A small class-conditioned image flow-matching model, trained from scratch.
Model: 4.51M parameters, 48-pixel images, arch dit, norm layernorm, activation relu, moe top_k, num experts 32, layers 6, width 128.
Training: adamw at rate 0.0014, 28500 steps, batches of 128.
Rows from block 3 of a small class-conditioned image flow-matching model, named by matrix and row number. Rows with one number within an expert belong to one neuron, the router's apart. Each number is 128 + 24 x the weight over its row's rms, rounded and kept within 0 to 255. All counts start at 0. Numbers have three digits each.
After each expert's rows are labels from the 100 images, of 14976 (inputs lightly noised), where the router gives the expert most weight on average: "patch colour" is the nearest of a few named colours to the mean colour under the peak. Only what is clearly more common there than usual is listed. The data: crops of objects in photos (Visual Genome).
# router: router (model.blocks.3.mlp.router.weight, 32x128), inputs 0-63
# up: expert up (model.blocks.3.mlp.up, 32x64x128), inputs 0-63
# down: expert down (model.blocks.3.mlp.down, 32x128x64, transposed), outputs 0-63

# expert 28
router.28:143121150144143127123142085112144126113126116131111140123133134090149125109140143135119190178143131176137131141124142118133121122014130133112144097137120130064086105135114174152098138134141133
up.0:148161061145162132116141174177112123132146111133097131106117148102145113098132108113166133125127160137108163150132165114159129131118152106096077154129148129117099086144145111161114126153126136
down.0:107127068123141124112135212094121128108114124128126123140183114109149118152121127152112140140129155139112141115127096127094122126172123141135112146119101124119125129125122135135121132092113130
patch colour: white

# expert 29
router.29:136138102123120112120124167134123144141118124144124128131127132119137147213115114132139121124132154125127147144124122144136116131120124108115108123139146134216151139118137195118149121126128117
up.0:103112106113164108102142135114121129132131100164122075172132129133157179088130121123089131111122135117099135140162137107138089128111114119166129122121157114143144134144138126119187149134143136
down.0:149109137140095148160141125155142126113126152099128186166113119121155079091113121126158128128130101155162144112105132146124083130092132119143130146139100106138105130147116154116073114143114131
patch colour: red

# expert 25
router.25:113137140105134125116114091113126134123132114144088121122108200129122115091122140146130116083110136123123077127095078124113138143109117125103143122123117125056105119134112075126118113214116121
up.11:115135147129138129120119133149126133147122138121118131116087168078121130131128116152107126168114122101135111123147207103099115007216127112162109125156117126101133125135123124099113124072126117
down.11:139123120134135133126134107130136136139135133132113132122158249131118132119132121128134127111124182118131118135134147127134119018142120119124130130137128118032135121122133141138138132251135134
patch colour: white

# expert 3
router.3:145138141140137151136139116142131149146149154141143144144103133127145142108145146158149148074138105141127142135145162144139146038090099136144157127108135148163134135123145134158167134212140143
up.0:111144099145114135109127134124117136111165098100167101130179135112091145095131174093103153093117154102167128117137148152110133132125105066139118118149143137108125147135127124156128124092076147
down.0:146130143111129109122127161135147114142108160147084147137081100171087101116136171110145151123122133161103122135107089103137129152119124065163118108146125130096118137140114146182114132151185104
patch colour: grey

# expert 30
router.30:124129124108124111129113181129130108118133121108107121134076069121114121115105131111117113092136131108138117100118159126101120165133113105137113135104139133139105125136115202087119115093117124
up.0:132103116134134108122122079139120134106125110120157114117121083149138119125156116118117094050124131146112137140133116125154128224136136122121100141082114133188148138104126124160110117118127122
down.0:114125146118125108124110178091127123120119125129098126150119139158157131126173139098147080079125132058143125132098127125143137046190114105128085128146142129114137151112117081142105136147144129
patch colour: orange

# expert 24
router.24:127141078130122121133126082120125123130121121132122113125091147110125137183124124135127121122141147134131131133136088137145121109156158129116175132115128131255128125124129093150152124132133120
up.0:147135098146113123079100128125130091120144076093123135155134123147127131111176133099136114137114124132093147100155133105110110125120125137153129132137088110125113171110132185149126133139184146
down.0:113127143100147126187103104142125167137110171157128118155138138093138111148180144100125118134119136140173158148090127156144120126133132151145136129109171118125132167120123184159116121126071103
patch colour: grey

# expert 16
router.16:141130128129133132130144117144133122135127135146128136131109000141143144162136139116135133148139124118114129159132130139151130065159105129131142142125129140188136137144136166124147139117138133
up.0:128143134111133107194138154138128118093106132145127164091126119128131102110139091153151129148119126099120125154085126129128110136130144139131099140138171117162076114111118110110146123121130103
down.0:131139112149132154071130075126131147147139121113125100097139178126118167130145105154106128121122130148146118116166129128133113091137129138128125111114093124127176114119140120112117131136129158
patch colour: black

# expert 20
router.20:094114095120108119124118113129133132126152130110126113138061255116103129117131114138116124118126143128132124113128148112103133138149116101122130123114116113165112116138087101101104137099118119
up.0:147140139152150088135151126109179116143097161128044143103144112170156132121108113136147100123135116147112132140106057125160113096192134152156126170176128147143116161161142125087118136158120123
down.0:122131120111118160124145148157089137104156105143220119094141124079148124129110113138118097034130164102147122121152096132099113160094125134147122117062129156153129163151112113100145116120142131
patch colour: white; pink