A small class-conditioned image flow-matching model, trained from scratch.
Model: layers 6, width 128.
Rows from block 2 of a small class-conditioned image flow-matching model, named by matrix and row number. Rows with one number within an expert belong to one neuron, the router's apart. Each number is 128 + 24 x the weight over its row's rms, rounded and kept within 0 to 255. All counts start at 0.
After each expert's rows are labels from the 100 images, of 14976 (inputs lightly noised), where the router gives the expert most weight on average: "colour at peak" is the nearest of a few named colours to the mean colour under the peak. Only what is clearly more common there than usual is listed. The data: crops of objects in photos (Visual Genome). In brackets: how many of the 100.
# router: router (model.blocks.2.mlp.router.weight, 32x128), inputs 0-63
# up: expert up (model.blocks.2.mlp.up, 32x64x128), inputs 0-63
# down: expert down (model.blocks.2.mlp.down, 32x128x64, transposed), outputs 0-63

# expert 21
router.21 [148 149 169 136 161 138 136 133  60 154 145 128 149 151 117 135 115 148 133  82 121 132 158 124 154 145 144 170 148 123 134 137 169 132 140 136 140 123  38 142 131 154 155  59 147 138 138 108 160  87 129 130  62 134 115 136 144 159 118 134 133 192 128 146]
up.0 [119 109 114 104  69 141 135  90 100 126 119 127  98 136 112  96 154 130 153 165 122  96 142 131 128 117 104 107 145 179  90 114 157  97 118 114 120 140  45 140 133 137 196 141 107 162 110 124 106 140 123 116 176 131 132 138 143  69 131 114 126 167 139  96]
down.0 [136 100 134 133  94 159  82 133 138 142 113 139 148 113 102 147 128 116 138 116 123 101 114 138 105 176 138 130 124 124 122 107 129  98 134 156 143  91  87 144 125 119 174 124  88 113 136  82 147 112  86 130 185 114 157 128 119 116 110  98 133  79  89  94]
up.1 [108  98  57  91 161 155 140 125 122 136  99 127  82 130 112 101 135 120 119 129 110 129  88 127 107 149 102 109 128 125 105 115 124 136 121 109  97 112 128  74 133 111 106 120  97 162 134 114 118 151 126 108 160  94 140 122 116 112 124  77  91 142  93 117]
down.1 [150 166 148 158 165 130  91 141 112 130 121 119 136 168 106 139  84 132 148 160 114 168 148 123 134  92 113  92 142 118  99 177 101 137 127 101 135 127 131 122 137 119 119 134 172 113 103 144 125  74 124 163 107 117 169  92 101 158  94 143 169 118 114 117]
colour at peak: grey (69)

# expert 12
router.12 [125 123 124 106 110 119 129 110 177 128 108 127 106 122 111 104 124 122 108 199 124 124 116 106 103 101 109  97 113  99 168 121 139 118 126  97 120 116 152 112  77 133 224 122 115 104 132  65 141 146 119 114 105 113 135 122 121 135  96  97 120  53  99 122]
up.0 [121 117 117 129 161  72 132 125 108 102 172  86 117  91 130 140  79 110 119 133 114 163 138 130 125  73 116 103 133 105  94 135 122 120 132 123 112 125 113  96 130 106  75 161 137 162 151 124 193 151 111 112 144 142 115 152 127 112  98 115 136 124 142 151]
down.0 [123 154 136 130 172 144 161 121 112 163 166 170 129  80 128 133 145 129 127 106 104  96 156 128 131 171 124 109 134 131 167 167 156 117  88 132 134 124  84 163 120  96 143 205 121 164 161 141 169 135 130 133 120 138 117 145 138 118 149 129 108 164 138 165]
up.1 [130 125 116 141 117 124 122 127  92 140 125 118 129 158 115 122 133 120 154 145 123 130 171 131 144 122 127 124 121 156  19 127 138 144 136 127 144 134  37 154 129 157 154 138 173 119 141 112  85 219 135 119 111 130 128 108 124 128 137 124 137 142 142 157]
down.1 [145 132 106 120 133 153 131 136 158 139 132 131 132 123 123 130 149 128 105 190  78 148 119 146 119 121 124 105 133  79 206 101 122 149 163 131 138 122 255 140 125 114 169 108 123 127 113 137  93 138 119 135 105 123 155 135 120 123 106 117 122 149 113 107]
colour at peak: pink (48)

# expert 26
router.26 [122 120 109 126 138 127 126 129 152 116 128 115 109 131 118 135 129 131 124  97 210 119 114 122 111 130 121 129 114 126 120 121 109 106 120 126 131 133 112 122 120 118 164 185 134 142 141 112 106 128 117 124 123 116 118 107 125   0 111 124 127 130 144 123]
up.0 [150  94  83  68 121 146 112  87 116 121 113 109 133 124 140 128 119 149 115 143 116 165 155 101 129 112 128 126  98 211 135 125 132 148 140 111 137 142 111 114 124 123 109 118 126 148 127 136 130 194 152 167 146 121  51  77 136 121 168  93  93 123 145 163]
down.0 [102 114 101 180 140 105 118 160 124 140 125 145 122 122 146 126 138 158 123 149 154  91 162 147 131 146 118 127 111 219 132 141 134  96 101 132 114 141 132 141 121 121 142 116 137 160 146 132 114  69 152  89  80 125  56  98 137 104 177 100 157 122 149 158]
up.1 [128 156 108 122 123 137 148 158 141 147 119 139 137 132 141 125 129 118 123 100 136 106 135 127 115 148 140 110 131 149  95 152 176  93 143 118 132 138 157 131 119 145 114  81 108 112 140 127 107 123 167 126 145 119 140 115 134 120 127 139 120  47 146 135]
down.1 [128 114 141 122 132 126 119 133 141 114 136 121 131 137 127 123 107 135 136 106 113 130 127 124 135 123 132 129 129 127 143 122  69 119 130 118 126 144  64 131 122 121 118 195 120 136 134 125 127 123 111 129 140 134 129 139 130 218 122 124 118  65 126 123]
colour at peak: white (89)

# expert 17
router.17 [121 119  83 116 127 119 136 135  97 138 154 140 149 140 151 142 142 133 137 120 155 146 140 127 146 145 151 134 141 148 123 127 133 148 128 152 137 121 144 150 161 154 147 146 134 130 131 144 124 134 128 145 255 152 151 128 134 175 149 144 127 138 151 155]
up.0 [125 130 117 134 117 125 126 110 144 135 120 126 133 129 106 134 107  92 114  52 156 129 120 120 118 122 111 130 113 103 106  86 158  84 132 108 105 131 113 115 122 103 171 169  93 113 141 128 167 103 121 123 187 101 130 114 122  40 111 114 124 159 124 116]
down.0 [125 142  89 137 110 134 105 144 123 129 139 128 112 152 130 135 135 122 126 120 122  41 124 147 133 131 138  97 122  94 122 108  74 167 103 135 131 141 131 139 133 102 184  99  98 115 149  87 160 195 139 128 208 126 148 137 107 139  73 109 113 151 130 117]
up.1 [157 126 103 135 131 118 113 153 193 122 160 130 134 132 147 134 108 134 112 140 124 131 134 147 114 165 120 143 117 158 165 163 148 160 104 133 146 123 159 158 169 153 111 138 187 127 105 148 166 137 131 135 168 125 149 130 152 156 136 163 139 125 159 119]
down.1 [128 112 119 115 150 144 130 117 135 123 134 129 127 123 136 142 172 141 116 100 150 126 136 119 126 102 157 138 101 149  73 175  69 139 141 138 130 149 134 125 123 132  58 179 146 116  92 119 213 147 130 132 138 125 107 122 139 133  51 125 138 129 122 143]
colour at peak: grey (71)

# expert 15
router.15 [115 139 101 132 135 129 122 138 135 131 137 139 129 107 141 113 152 119 138 131 206 131 109 129 126 127 128 144 127 138 143 117 130 130 125 136 130 115 100 129 146 139  58  94 136 124 108 107 146 146 128 125 183 128 140 136 118  56 149 146 120 134 136 126]
up.0 [150 143 117 146 130 151 187 157  62 187 130 102 133 119 134 142 107 106 124 145 121 103 157 163 108 166 145 114  92 133 118 131 120 141 113 131 140 160 144 103 122 114 121 110 133  92 174 131 146 125 147 118 136 127 141 105 133 146 112 128 140 141 153 140]
down.0 [110 164 153 120 147 106 167  93 224 106 125 152 122 104 127 116 134 121 114 129 125 138 153 100 122 125 107 137 127 139 122 153 146 123 120 130 115 140 137 145 131 135 118 120 134 109 133 106 119 143 160 125  94 133 135 108 138 164 147 141 120 119 151 143]
up.1 [135 114 135 133 132 110 172 120 115 116 121 104 128  66 122 110 164 136 126 119 110 125 122 116 126 105 117 127 142  39 147 149 138 172 152 129 122 176 139 131 116  88 130 123 163 123 112 104  50 154 138 124 140 117 118 116 130  92 190 127 127 125 120  99]
down.1 [128 120 136 124 143 141 182 125 136 128 130 154 130  79 133 139  86 131 126 118 120 135 133 130 128 141 139 135 144  60  75 158 105  70 103 126 131 176 125 117 129 102  60 167 164 136 111 164  58  95 135 136 115 130 122 125 141 117 174 129 128 166 129 102]
colour at peak: pink (61)

# expert 31
router.31 [133 132 151 123 131 125 105 135 100 147 110 146 123 127 110 125 156 148 112 162 116 147 123 122 141 125 114 125 134 114 164 156 114 139 123 114 129 135 241 145  92 131  90  55  67 134 130  76 147 183 138 111  80 130 125 102 126 150  61 111 131 140 105 141]
up.0 [125 168 134  79 138 112  86 128 150 119 141 132 130 129 122 142 115 124 124 153 102 144 114 124 120 106 113 112  98 110 157 113 116 134 132 149 131  95 132  98 128 104 194 108 140 122 108  94 160 108 142 132 154 123  91  96 119 127  90  46  93  91 117 104]
down.0 [138 157 113 133 119 169 105 117 170 101 140 124 130 157 129 127 168 139 102 131 171 178 128 137 145 127  73 127 143 182 151 175 182 138 134 122 118 115 135 133 116 136  88  83 113 135 153 100 120 128 174 109 107 130 148 137 106 132  54 130 118 135 120 129]
up.1 [106 102  71 101 117 149 128 132 117 111 115 142  97 100 115 132 113 123 111 109 114  91  92 114 114 107 102 104 131 125  82 120 137 125 109  99 111 133 120 101 108 119 141 140 161 137 108 129 132 140 127 126 205 126 133 101 122  85 129  69  71 103 102 124]
down.1 [133 134 138 120 130 146  89 118  95 155 138 122 143 142 156 126 135 155 111 164 185 121 137 100 155 138 104 144  87 105 108 117 131 126 136 100 120 144 162 164 151 106 151 206 193 132 184 166  80 122 117 126 134 132 161 108 123 147 117 142 149  93 129 132]
colour at peak: grey (74)

# expert 10
router.10 [123 134 136 139 152 137 138 130 205 133 131 120 133 145 121 137 128 157 127  96  13 138 123 127 139 127 123 146 131 136 105 129 155 125 129 130 133 137 135 148 123 143 164 126  94 152 142 133 153 152 121 145  95 124 118 122 132  48 108 143 118 174 139 145]
up.0 [130 125 144 120 139 122 109 124 179 113 123 122 122 120 123 124 106 132 121  80 134 128 122 125 116 122 129 113 124  94 202 130  61 106 125 130 122 128  44 121 122 101 131 146 119 137 128 102 172  77 119 136 152 128 114 117 130  90 118 125 124 196 129 126]
down.0 [122 129 138 122 129 133 137 134 103 126 130 135 127 130 129 124 132 127 134  92 135 124 128 125 130 129 125 135 135 119  55 134 211 139 129 128 124 138 240 130 122 124 106  94 108 135 133 144 158 168 121 132 115 130 120 132 130  71 117 129 128 228 132 125]
up.1 [125 119 105 123 143 122 126 121 188 132 119 127 141 122 124 121 119 118 127 139  89 105 126 128 123 101 125 106 121 134 131 132  75 152 131 120 120 128 116 122 120 120 129 173 178 121 122 138 121 172 124 125 134 131 139 134 130 127 143 126 126 225 130 134]
down.1 [129 134 143 126 125 126 116 121 113 141 129 124 137 129 132 126 136 130 133 107 180 120 132 123 131 116 132 134 124 129  94 115 186 122 136 127 126 128 115 133 122 132  95  58 148 132 126 127 127 117 131 126 156 128 134 130 121 164 150 129 124 105 129 122]
colour at peak: black (94)

# expert 27
router.27 [133 140 151 139 132 148 133 155 173 147 113 126 118 154 112  99 146 154 123 148 143 110  95 128 145 120 132 153 129 142 133 130 103 117 128 124 127 129 136 116 115 142 148  99 104 137 137 133 124 128 122 102  43 130 140 128 151 183 129 153 135 113 115 137]
up.0 [121 144 110 121 123 113 119 113 116 103 129 126 166 111 125 136 158  92 121 100 126 154 138  98 128  97 107 137 130  75  91 102 103 124 113 101 103 107 130 107 143 118 197 158 137 127 125 106  61 111  94 131 150 108 102 145 121  97 184 109 161 157 131 130]
down.0 [122 143 178 115 116 129  95 130 128 115 137 119  94 136 144 113 105 125 132 225 136 109 128 131 147 152 115 165 153 108  53 144 129  99 148 127 127 133  72 138 114 147  66 168 133 125 111 176  76 118 122 114  44 139 127 141 129 149 154 124 105 100 149 147]
up.1 [136 131  95 109 124 147 172  68  91  81 100 135 111 143  83 129 117 107 154 117 126 142 111 115 113 175  82 111 104 112 148 109 141 106 136 110 106 102 101 161 127 135 143 147 179 151  90  94 143 118 187 137 149 125  92 119 116 118 112 135 123 139 112 102]
down.1 [117 137 168 136 124 137  85 132 198 151 127 123 117 139 104 125 123 134 118 142 129 130 138 141 109 148 101 146 127 128 110 133 111 113 116 141 132 126 118 120 116 135  85 127 123 120 150 161 134 137 134 117   9 139 106 131 140 215 144 103 132  77 121 146]
colour at peak: pink (48); white (41)

# expert 18
router.18 [142 139 139 130  83 128 168 107 124 165 141 145 128 142 110 138 125 133 138 147  43 126 158 128 149 130 151 117 152  87 132 124 181 153 142 135 122 165 116 116 110 125 164  80  46 141 141 150  96 107 133 138  91 147 114 149 120 164 105 132 132 138 138 125]
up.0 [123 122 114 149 136 125 118 136 126 121 146 111 145 118 139 112 127 122 147 119 120 126 138 135 131 125 129 122 135 141  74 152 255 147 118 126 127 116 135 141 141 121 102 137 142 149 110 132 138 140 139 131 145 125 126 138 125 117 151 135 140 110 139 135]
down.0 [130 120 168 136 132 137 140 134 149 124 120 132 127 117 125 141 141 121 113 130   0 130 120 133 125 153 134 155 120 115 100 137  37 128 117 130 127 116 128 133 132 121 142 127 148 129 124 141 139 131 139 132 111 126 124 117 122 126 107 124 134 156 131 121]
up.1 [126 121 192 121 149 129 103 155  63 114 109 109 109 122 116 112 122 120 102 118  60 134 116 117 116 126 111 169 107 156 121 123 156 122 114 125 125 105 146 119 101 127 111  76  99 110 112  95 164 149 125 111 112 123 136 122 116 108 113 102 135 148  85 133]
down.1 [122 132  24 127 132 117 132 117 136 125 140 118 126 134 133 122 138 130 129 111  64 132 134 125 148 117 133  78 124 144 168 102 136 102 130 122 125 136 136 128 122 140 122 114 130 119 133  92 115 144 131 124 225 133 132 134 138 116 153 126 125  59 134 150]
colour at peak: black (79)

# expert 0
router.0 [131 154 168 110 150 130 130 147  75 103 128 118 129 136 118 107 135 147 133 130  70 120 115 114 142 127 140 152 129 121 153 121 161 135 128 125 110 133 115 120 133 122  71 129 106 137 113 108 124 125 111 119  69 118 133 124 108  86 114 117 121 194 100 142]
up.0 [157 169 105 129 106 130 149 140  97 110 129 146 120 155 145 126  95 103 107 155 153 175 150  99 128 135 143 100 158  79  94 128 139  69 120 182 141 106  98 115 154 116 118 173 143 125 103  66 105 124 139 109 158 122 146 149 108 145 136 126 150 120 132 145]
down.0 [134 172 150  94 135 115 122 111 121 161 145 132 139 155 139 151 126 140 124 138 144 104 132 139 105 105 121 136 135 133  76 130 201 191 132 129 121 121 124 159 123 120 117  92 120 146 127 177 120 153 147 151  45 150 160 165 116  90  97 113  91 129 137 124]
up.1 [ 95  96  85 109 132  98 179 112 152 131 130  95 115 128 133 130 130 107 101 136 132  98 110 123 107 114 107  98 116 103  93 106 128 173 117 113 134 104 129 123 124 114 126 128 146 136  91 141 146 144 130 147 170  84 122 130 102 105 139  99 113 119 114  85]
down.1 [148 140  94 132 124 120 144 136 103 122 140 148 151 134 125 137 124 161 143 128 154 103 135 178 110 146 152 130 155 165 127 159 176 112 115 102 121 114  84 117 140 160 143 133 157 186 136 138 130 105 131 120 166 122  95 169 125 163 104  96 150 164 159  83]
colour at peak: green (33)

# expert 19
router.19 [132 141  85 137 144 131 115 145 172 113 134 118 138 141 139 136 123 130 132  94 137 134 132 115 120 127 160 126 145 122 107 149 139 149 136 135 138 141 137 149 133 134 132 181 147 139 131 145 129 138 141 157 255 126 140 157 144 141 136 120 137 151 132 127]
up.0 [154 118 149 119 117 140 166 125 115 108 124 158 162 137 157 118 100 117 150 137 119 142 119 151 106 106 137  78 104 135 134 106 126 118 164  99 104 105 127 147 143  98 118 109 127  81 106 116 118 133  53 153 133 167 136  98 117 114 121 133 127 124 110 127]
down.0 [ 99 132 157 132 124 106 160 116 165 159 121  91  88 140 157 125 140 120 161 117 130 120 112 114 105 149 104  91 111 117 131 120 122 135  87 142 141 106 127 104 117 105 115 157 120  88 116  97 130 123  53 105 120 152 147 112 131 107 136 137 131 133 116 118]
up.1 [115 102 112 154 135  95 128 115 106 147  66 113 132 145 106 124 130 185 143 121 131 112 140  91  54 118 149 128  94 117 128 126 132 140 126 171  97 133 129 152 144 144 129 129 131 116  96 135 135 126 125 149 119 164 125 120 113 125 127 101 153 133 127 160]
down.1 [119 158 164 136 143 125 124 123 255 136 178 119 121 120 147 102 128  98 112  88 123 131 117 104 169 101 131 136 143 145 129 143 117 115 144 153  95 133 148 131 141 127 106 125 131 131 127  56 139 151 141 134  53 116 115 121 151 159 155 134 136 119 136 111]
colour at peak: yellow (29)

# expert 6
router.6 [131 136 110 130 128 135  55 120  99 120 124 109 144 141 102  96 118 130 131  63  53 126 110 119 119 126 145 117 134  97  78 124 136 129 148 138 110 147 104 108 126 104  69 138 153 126 138 185 129 109 110 105 154 118 129 156 149 184 130 123 132 213 139 122]
up.0 [ 92 137  77 123 123 144 145 118 111  86 135 144 139 114 139 141 116 103 129 111  89 137 102 124 132 142 124 123 132 141 115 131 238 122 125 118 135  97 154 126 158 129 116 141 113 142 104 121 129 127  99 126 190 134 108 120 105 108 160 161 114 170 126 120]
down.0 [116 131 136 124 145 120 103 114 182 207 119 102 110 113 141 136 117 134 139 141 146  80 135 120 137 122 133 134 127 141 128 150  76 154 111 127 138 118 119 103 130 142 127 151 111 142  91  97 138 132 104 127 135 121 116 135 124  75 160 140 121 151 137 115]
up.1 [119 115 133 110 139 149 166 153 183 129 131 166 140 133 154 137 121 107 163 144 112 129 126 127 132 123 130 104 131 124 129 152 170 147 140 107 121 140  96 144 144 149 196  69 114 110 108 100 135 147 135 123 123 129 148 108 104 158 116 142 134 127 149 147]
down.1 [130 114 166 134 128 110 175 144 144  82 128 113 115 119 119 130 105 110 115 123 144 126 121 144 137 117 142 135 125 130  81 140  96 136 129 122 131 132  96 132 118 149  45  97 122 132 126 119 165 145 138 137 175 139 129 106 109 119 118 122 148  40 131 133]
colour at peak: brown (76)

# expert 30
router.30 [121 123  81 144 133 142 148 140 164 121 128 136 141 121 147 141 141 131 141 112   0 153 130 147 126 154 124 115 139 155 127 122 136 140 118 143 132 117 151 127 142 129 149 144 127 135 123 141 127 120 131 143 248 132 144 144 134  66 147 139 136 143 129 134]
up.0 [156  77 105  80 128  97 146 141 127 112 138 157 135 126 150 110 110 133 112 118 142 134 123 153 127 116 130  69 136 146 114 129 124 181  74 140 150  84 127 137 103  99 130 117 126 122  87 117 149  98 159  95 122 104 118 126 138 144 149 119  86 130 154  70]
down.0 [ 96  84 124 176 125 167 142 110 158 133 143  96 112 121 159 137 151 140 110 131 110 131 128 107 130 136 115  83 138 158 139 137 113 103 165 108 100 105 150 120 144 119 132 114 128 120 113 124 129 157 168 156 107 100 115 133 152 133 146 134 168 112 163  86]
up.1 [116 166 133 127  93 150 111 117 104 125 171 159  82  85 110 138 132 138  88 133 148 111 159 121 163 174 116 118 138  86 114 113 124 162 125 126 117 113 124 148 102 158 124 125 112 146 150 117 149 110 145 103 120 100 109  89 138 144 144 134  97 123  97 158]
down.1 [140 167 156 124 110  94 107 140 178 130 173  85 167  89 118 104 134 156 101 112 117 151 165 129 183  79 135 146 158  91 139 135 135 100 113 121 138 120 127 123 144 157  98 108 130 152 153 117 135 139 136 148 110 110 107  92 127 117 157 137 142 121  99 163]
colour at peak: black (66)

# expert 3
router.3 [143 154 165 123 118 142 132 119 135 135 139 128 124 139 127 146 142 139 134 119 120 133 143 117 146 130 131 168 142 110  82 114 136 115 145 119 139 132 104 128 126 120  99 118 126 124 160 130 142 100 146 127  38 139 109 128 125 172 149 146 141 111 128 147]
up.0 [143  88  81 156 100  86 124 112 140 145 134 108 117 157 140 152 152 116 127 115 138 117 130 126  83 114 149  88  92 147 111 134 134 162 114 148 106 181 132 149 120 110  78 120 131 119 127 128 132 117 139 161 170 155 113 144 158 113 110 139 137 131 147 114]
down.0 [135 126  98 112 126 174 116 127 198 135 135 135 109 141 153 147 152 117 107 187 147 135 123 133 138 104 144 114 115 134 161 159 106 138 145 122 127 154 130 120 122 127 123 193 170  95 104  73 107 125 144 135 148 111 144 130 131  75 149 112 142 129  94 114]
up.1 [136 127 108 126  97 114 158 157  93  82 102 146 105 123 140 140  96 109 101 137 131 123 140 122 139 107  88 101 145 123 149 121 112 103 105 120 117  96 141 105 118 122 131 111 142  71 145 123 139 141 196 126 157 127 111 119  94 138 170 126 124 126 130 122]
down.1 [135 144 131 140 120 129  89 128 161 172 114 124 120 114  99 131 140 139 141 124  90 134 115 102 143 149 128 139 163 127 179 166 176 138  98 128 132 121 103 105 128 124 154 137 130 106  82 108 108 142 142 132  59 133 116 121 153 157 178 105 126 158 125 169]
colour at peak: grey (68)

# expert 11
router.11 [132 147 148 115 142 131 118 137 140 144 140 136 122 144 131 122 128 144 141 141  47 119 134 128 140 116 124 146 151 124 165 138  91  99 143 134 115 104 147 127 121 124 149 156 135 127 158 145 142 107 137 131  55 148 125 135 128 155  99 131 140 172 125 144]
up.0 [138 100  76  94 121 161 101  83 129 102  90  68 104  92 122 107  95 102 118 119 156  96 130 109  78 119 102  92 105 152 128 123 110 117 120 106  95 115 137 106 126 127 125 100 144 129  92 101 141 159 106 123 173 106  96 109 116 116 149 125 119  99 109  47]
down.0 [124 126 136 149 129 165 135 114 130 107 152 132 135 150 121 153 120 118  32 142  97 140 112 189 127 122 118 149 142  97 131 104 120 131 141 131  94 102 143 111 148 137 181 132  84 138 146  81 129 147 151 109 142 142 129  94 131 124 120 116 152 117  72 140]
up.1 [144 145 107 132 145 150 117 126 155 142 146 128 162 131 140 147 137 141 141 138  93 133 173 137 117 110 156 108 146 115 124 131 166  85 156 139 141 141 137 141 125 151 140 110 138 130 151 118 115 139 131 146 140 146 140 133 161 183 125 112 143 113 131 156]
down.1 [113 138 166 106 140 110 146 118 154 105 140 112 108 138 150 112 124 136 138 144 111 121 137 114 145 108 121 153 135 155 117 138 116 142 127 114 113 142 141 119 112 133 136 138 125 146 134 121 128 120 149 120 153 147 122 137 144 240 133 141 117 112 147 141]
colour at peak: black (89)

# expert 16
router.16 [131 149 160 126 124 151 140 134 126 166 106 126 118 134 126 113 139 158 111  62  98 166 141 119 147 125 130 138 124 101 116 124 141 121 138 107 112 125  98 129  68 145  36 140  99 118 134 164 190 106 136 128  83 141 120 135 134 189 115  99 147 114 109 142]
up.0 [113  99 140 146 151 130 155 127 120 134 139 155 109 142 123 127 117 117 142  91 134 176 139 139 137 113 131 123 105  84  97 137 121 128 127 156 131 156 139 121  94 134 114 146  93  97 135 148 183 143 119 134 187 135 146 114 120 110 111 127 144 147 137 132]
down.0 [147 121  77 102 130 126 159 143 132 128 127 110 103 116 126 125  97 101 129 139 153 115 129 117 129 130 145 107 135 124 121 137  95 149 134 119 116 131  55 138 143 123 157 212  66 116 108  98 133 181 110 142 151 131 133 114 124 108 132 138 134 110 124 131]
up.1 [133 145 109 145 104 132 136 154 146 123 125 163  88 152  97 118 140 102  74 136 119 105  92 122 127 129 114  77 102 111 127 120 141 139 151 112 102 121 136 109 115 119 162 139  97 182 117 141 117 143 100 154 141 109  47 120 122 125 123 141 111 152  82  79]
down.1 [114 144 169 127 125 125  98  94 164 135 168 113 119 150 153 151 136  92 115 145 135 128 121 132 141 134 140 140 147 149  81 112 141 169 132  67  97 130 101 108  99 141 158 148 131 164  86 127  86 111 115 138 112 124 118 150 143 166 106 106 126 173 115 116]
colour at peak: brown (64)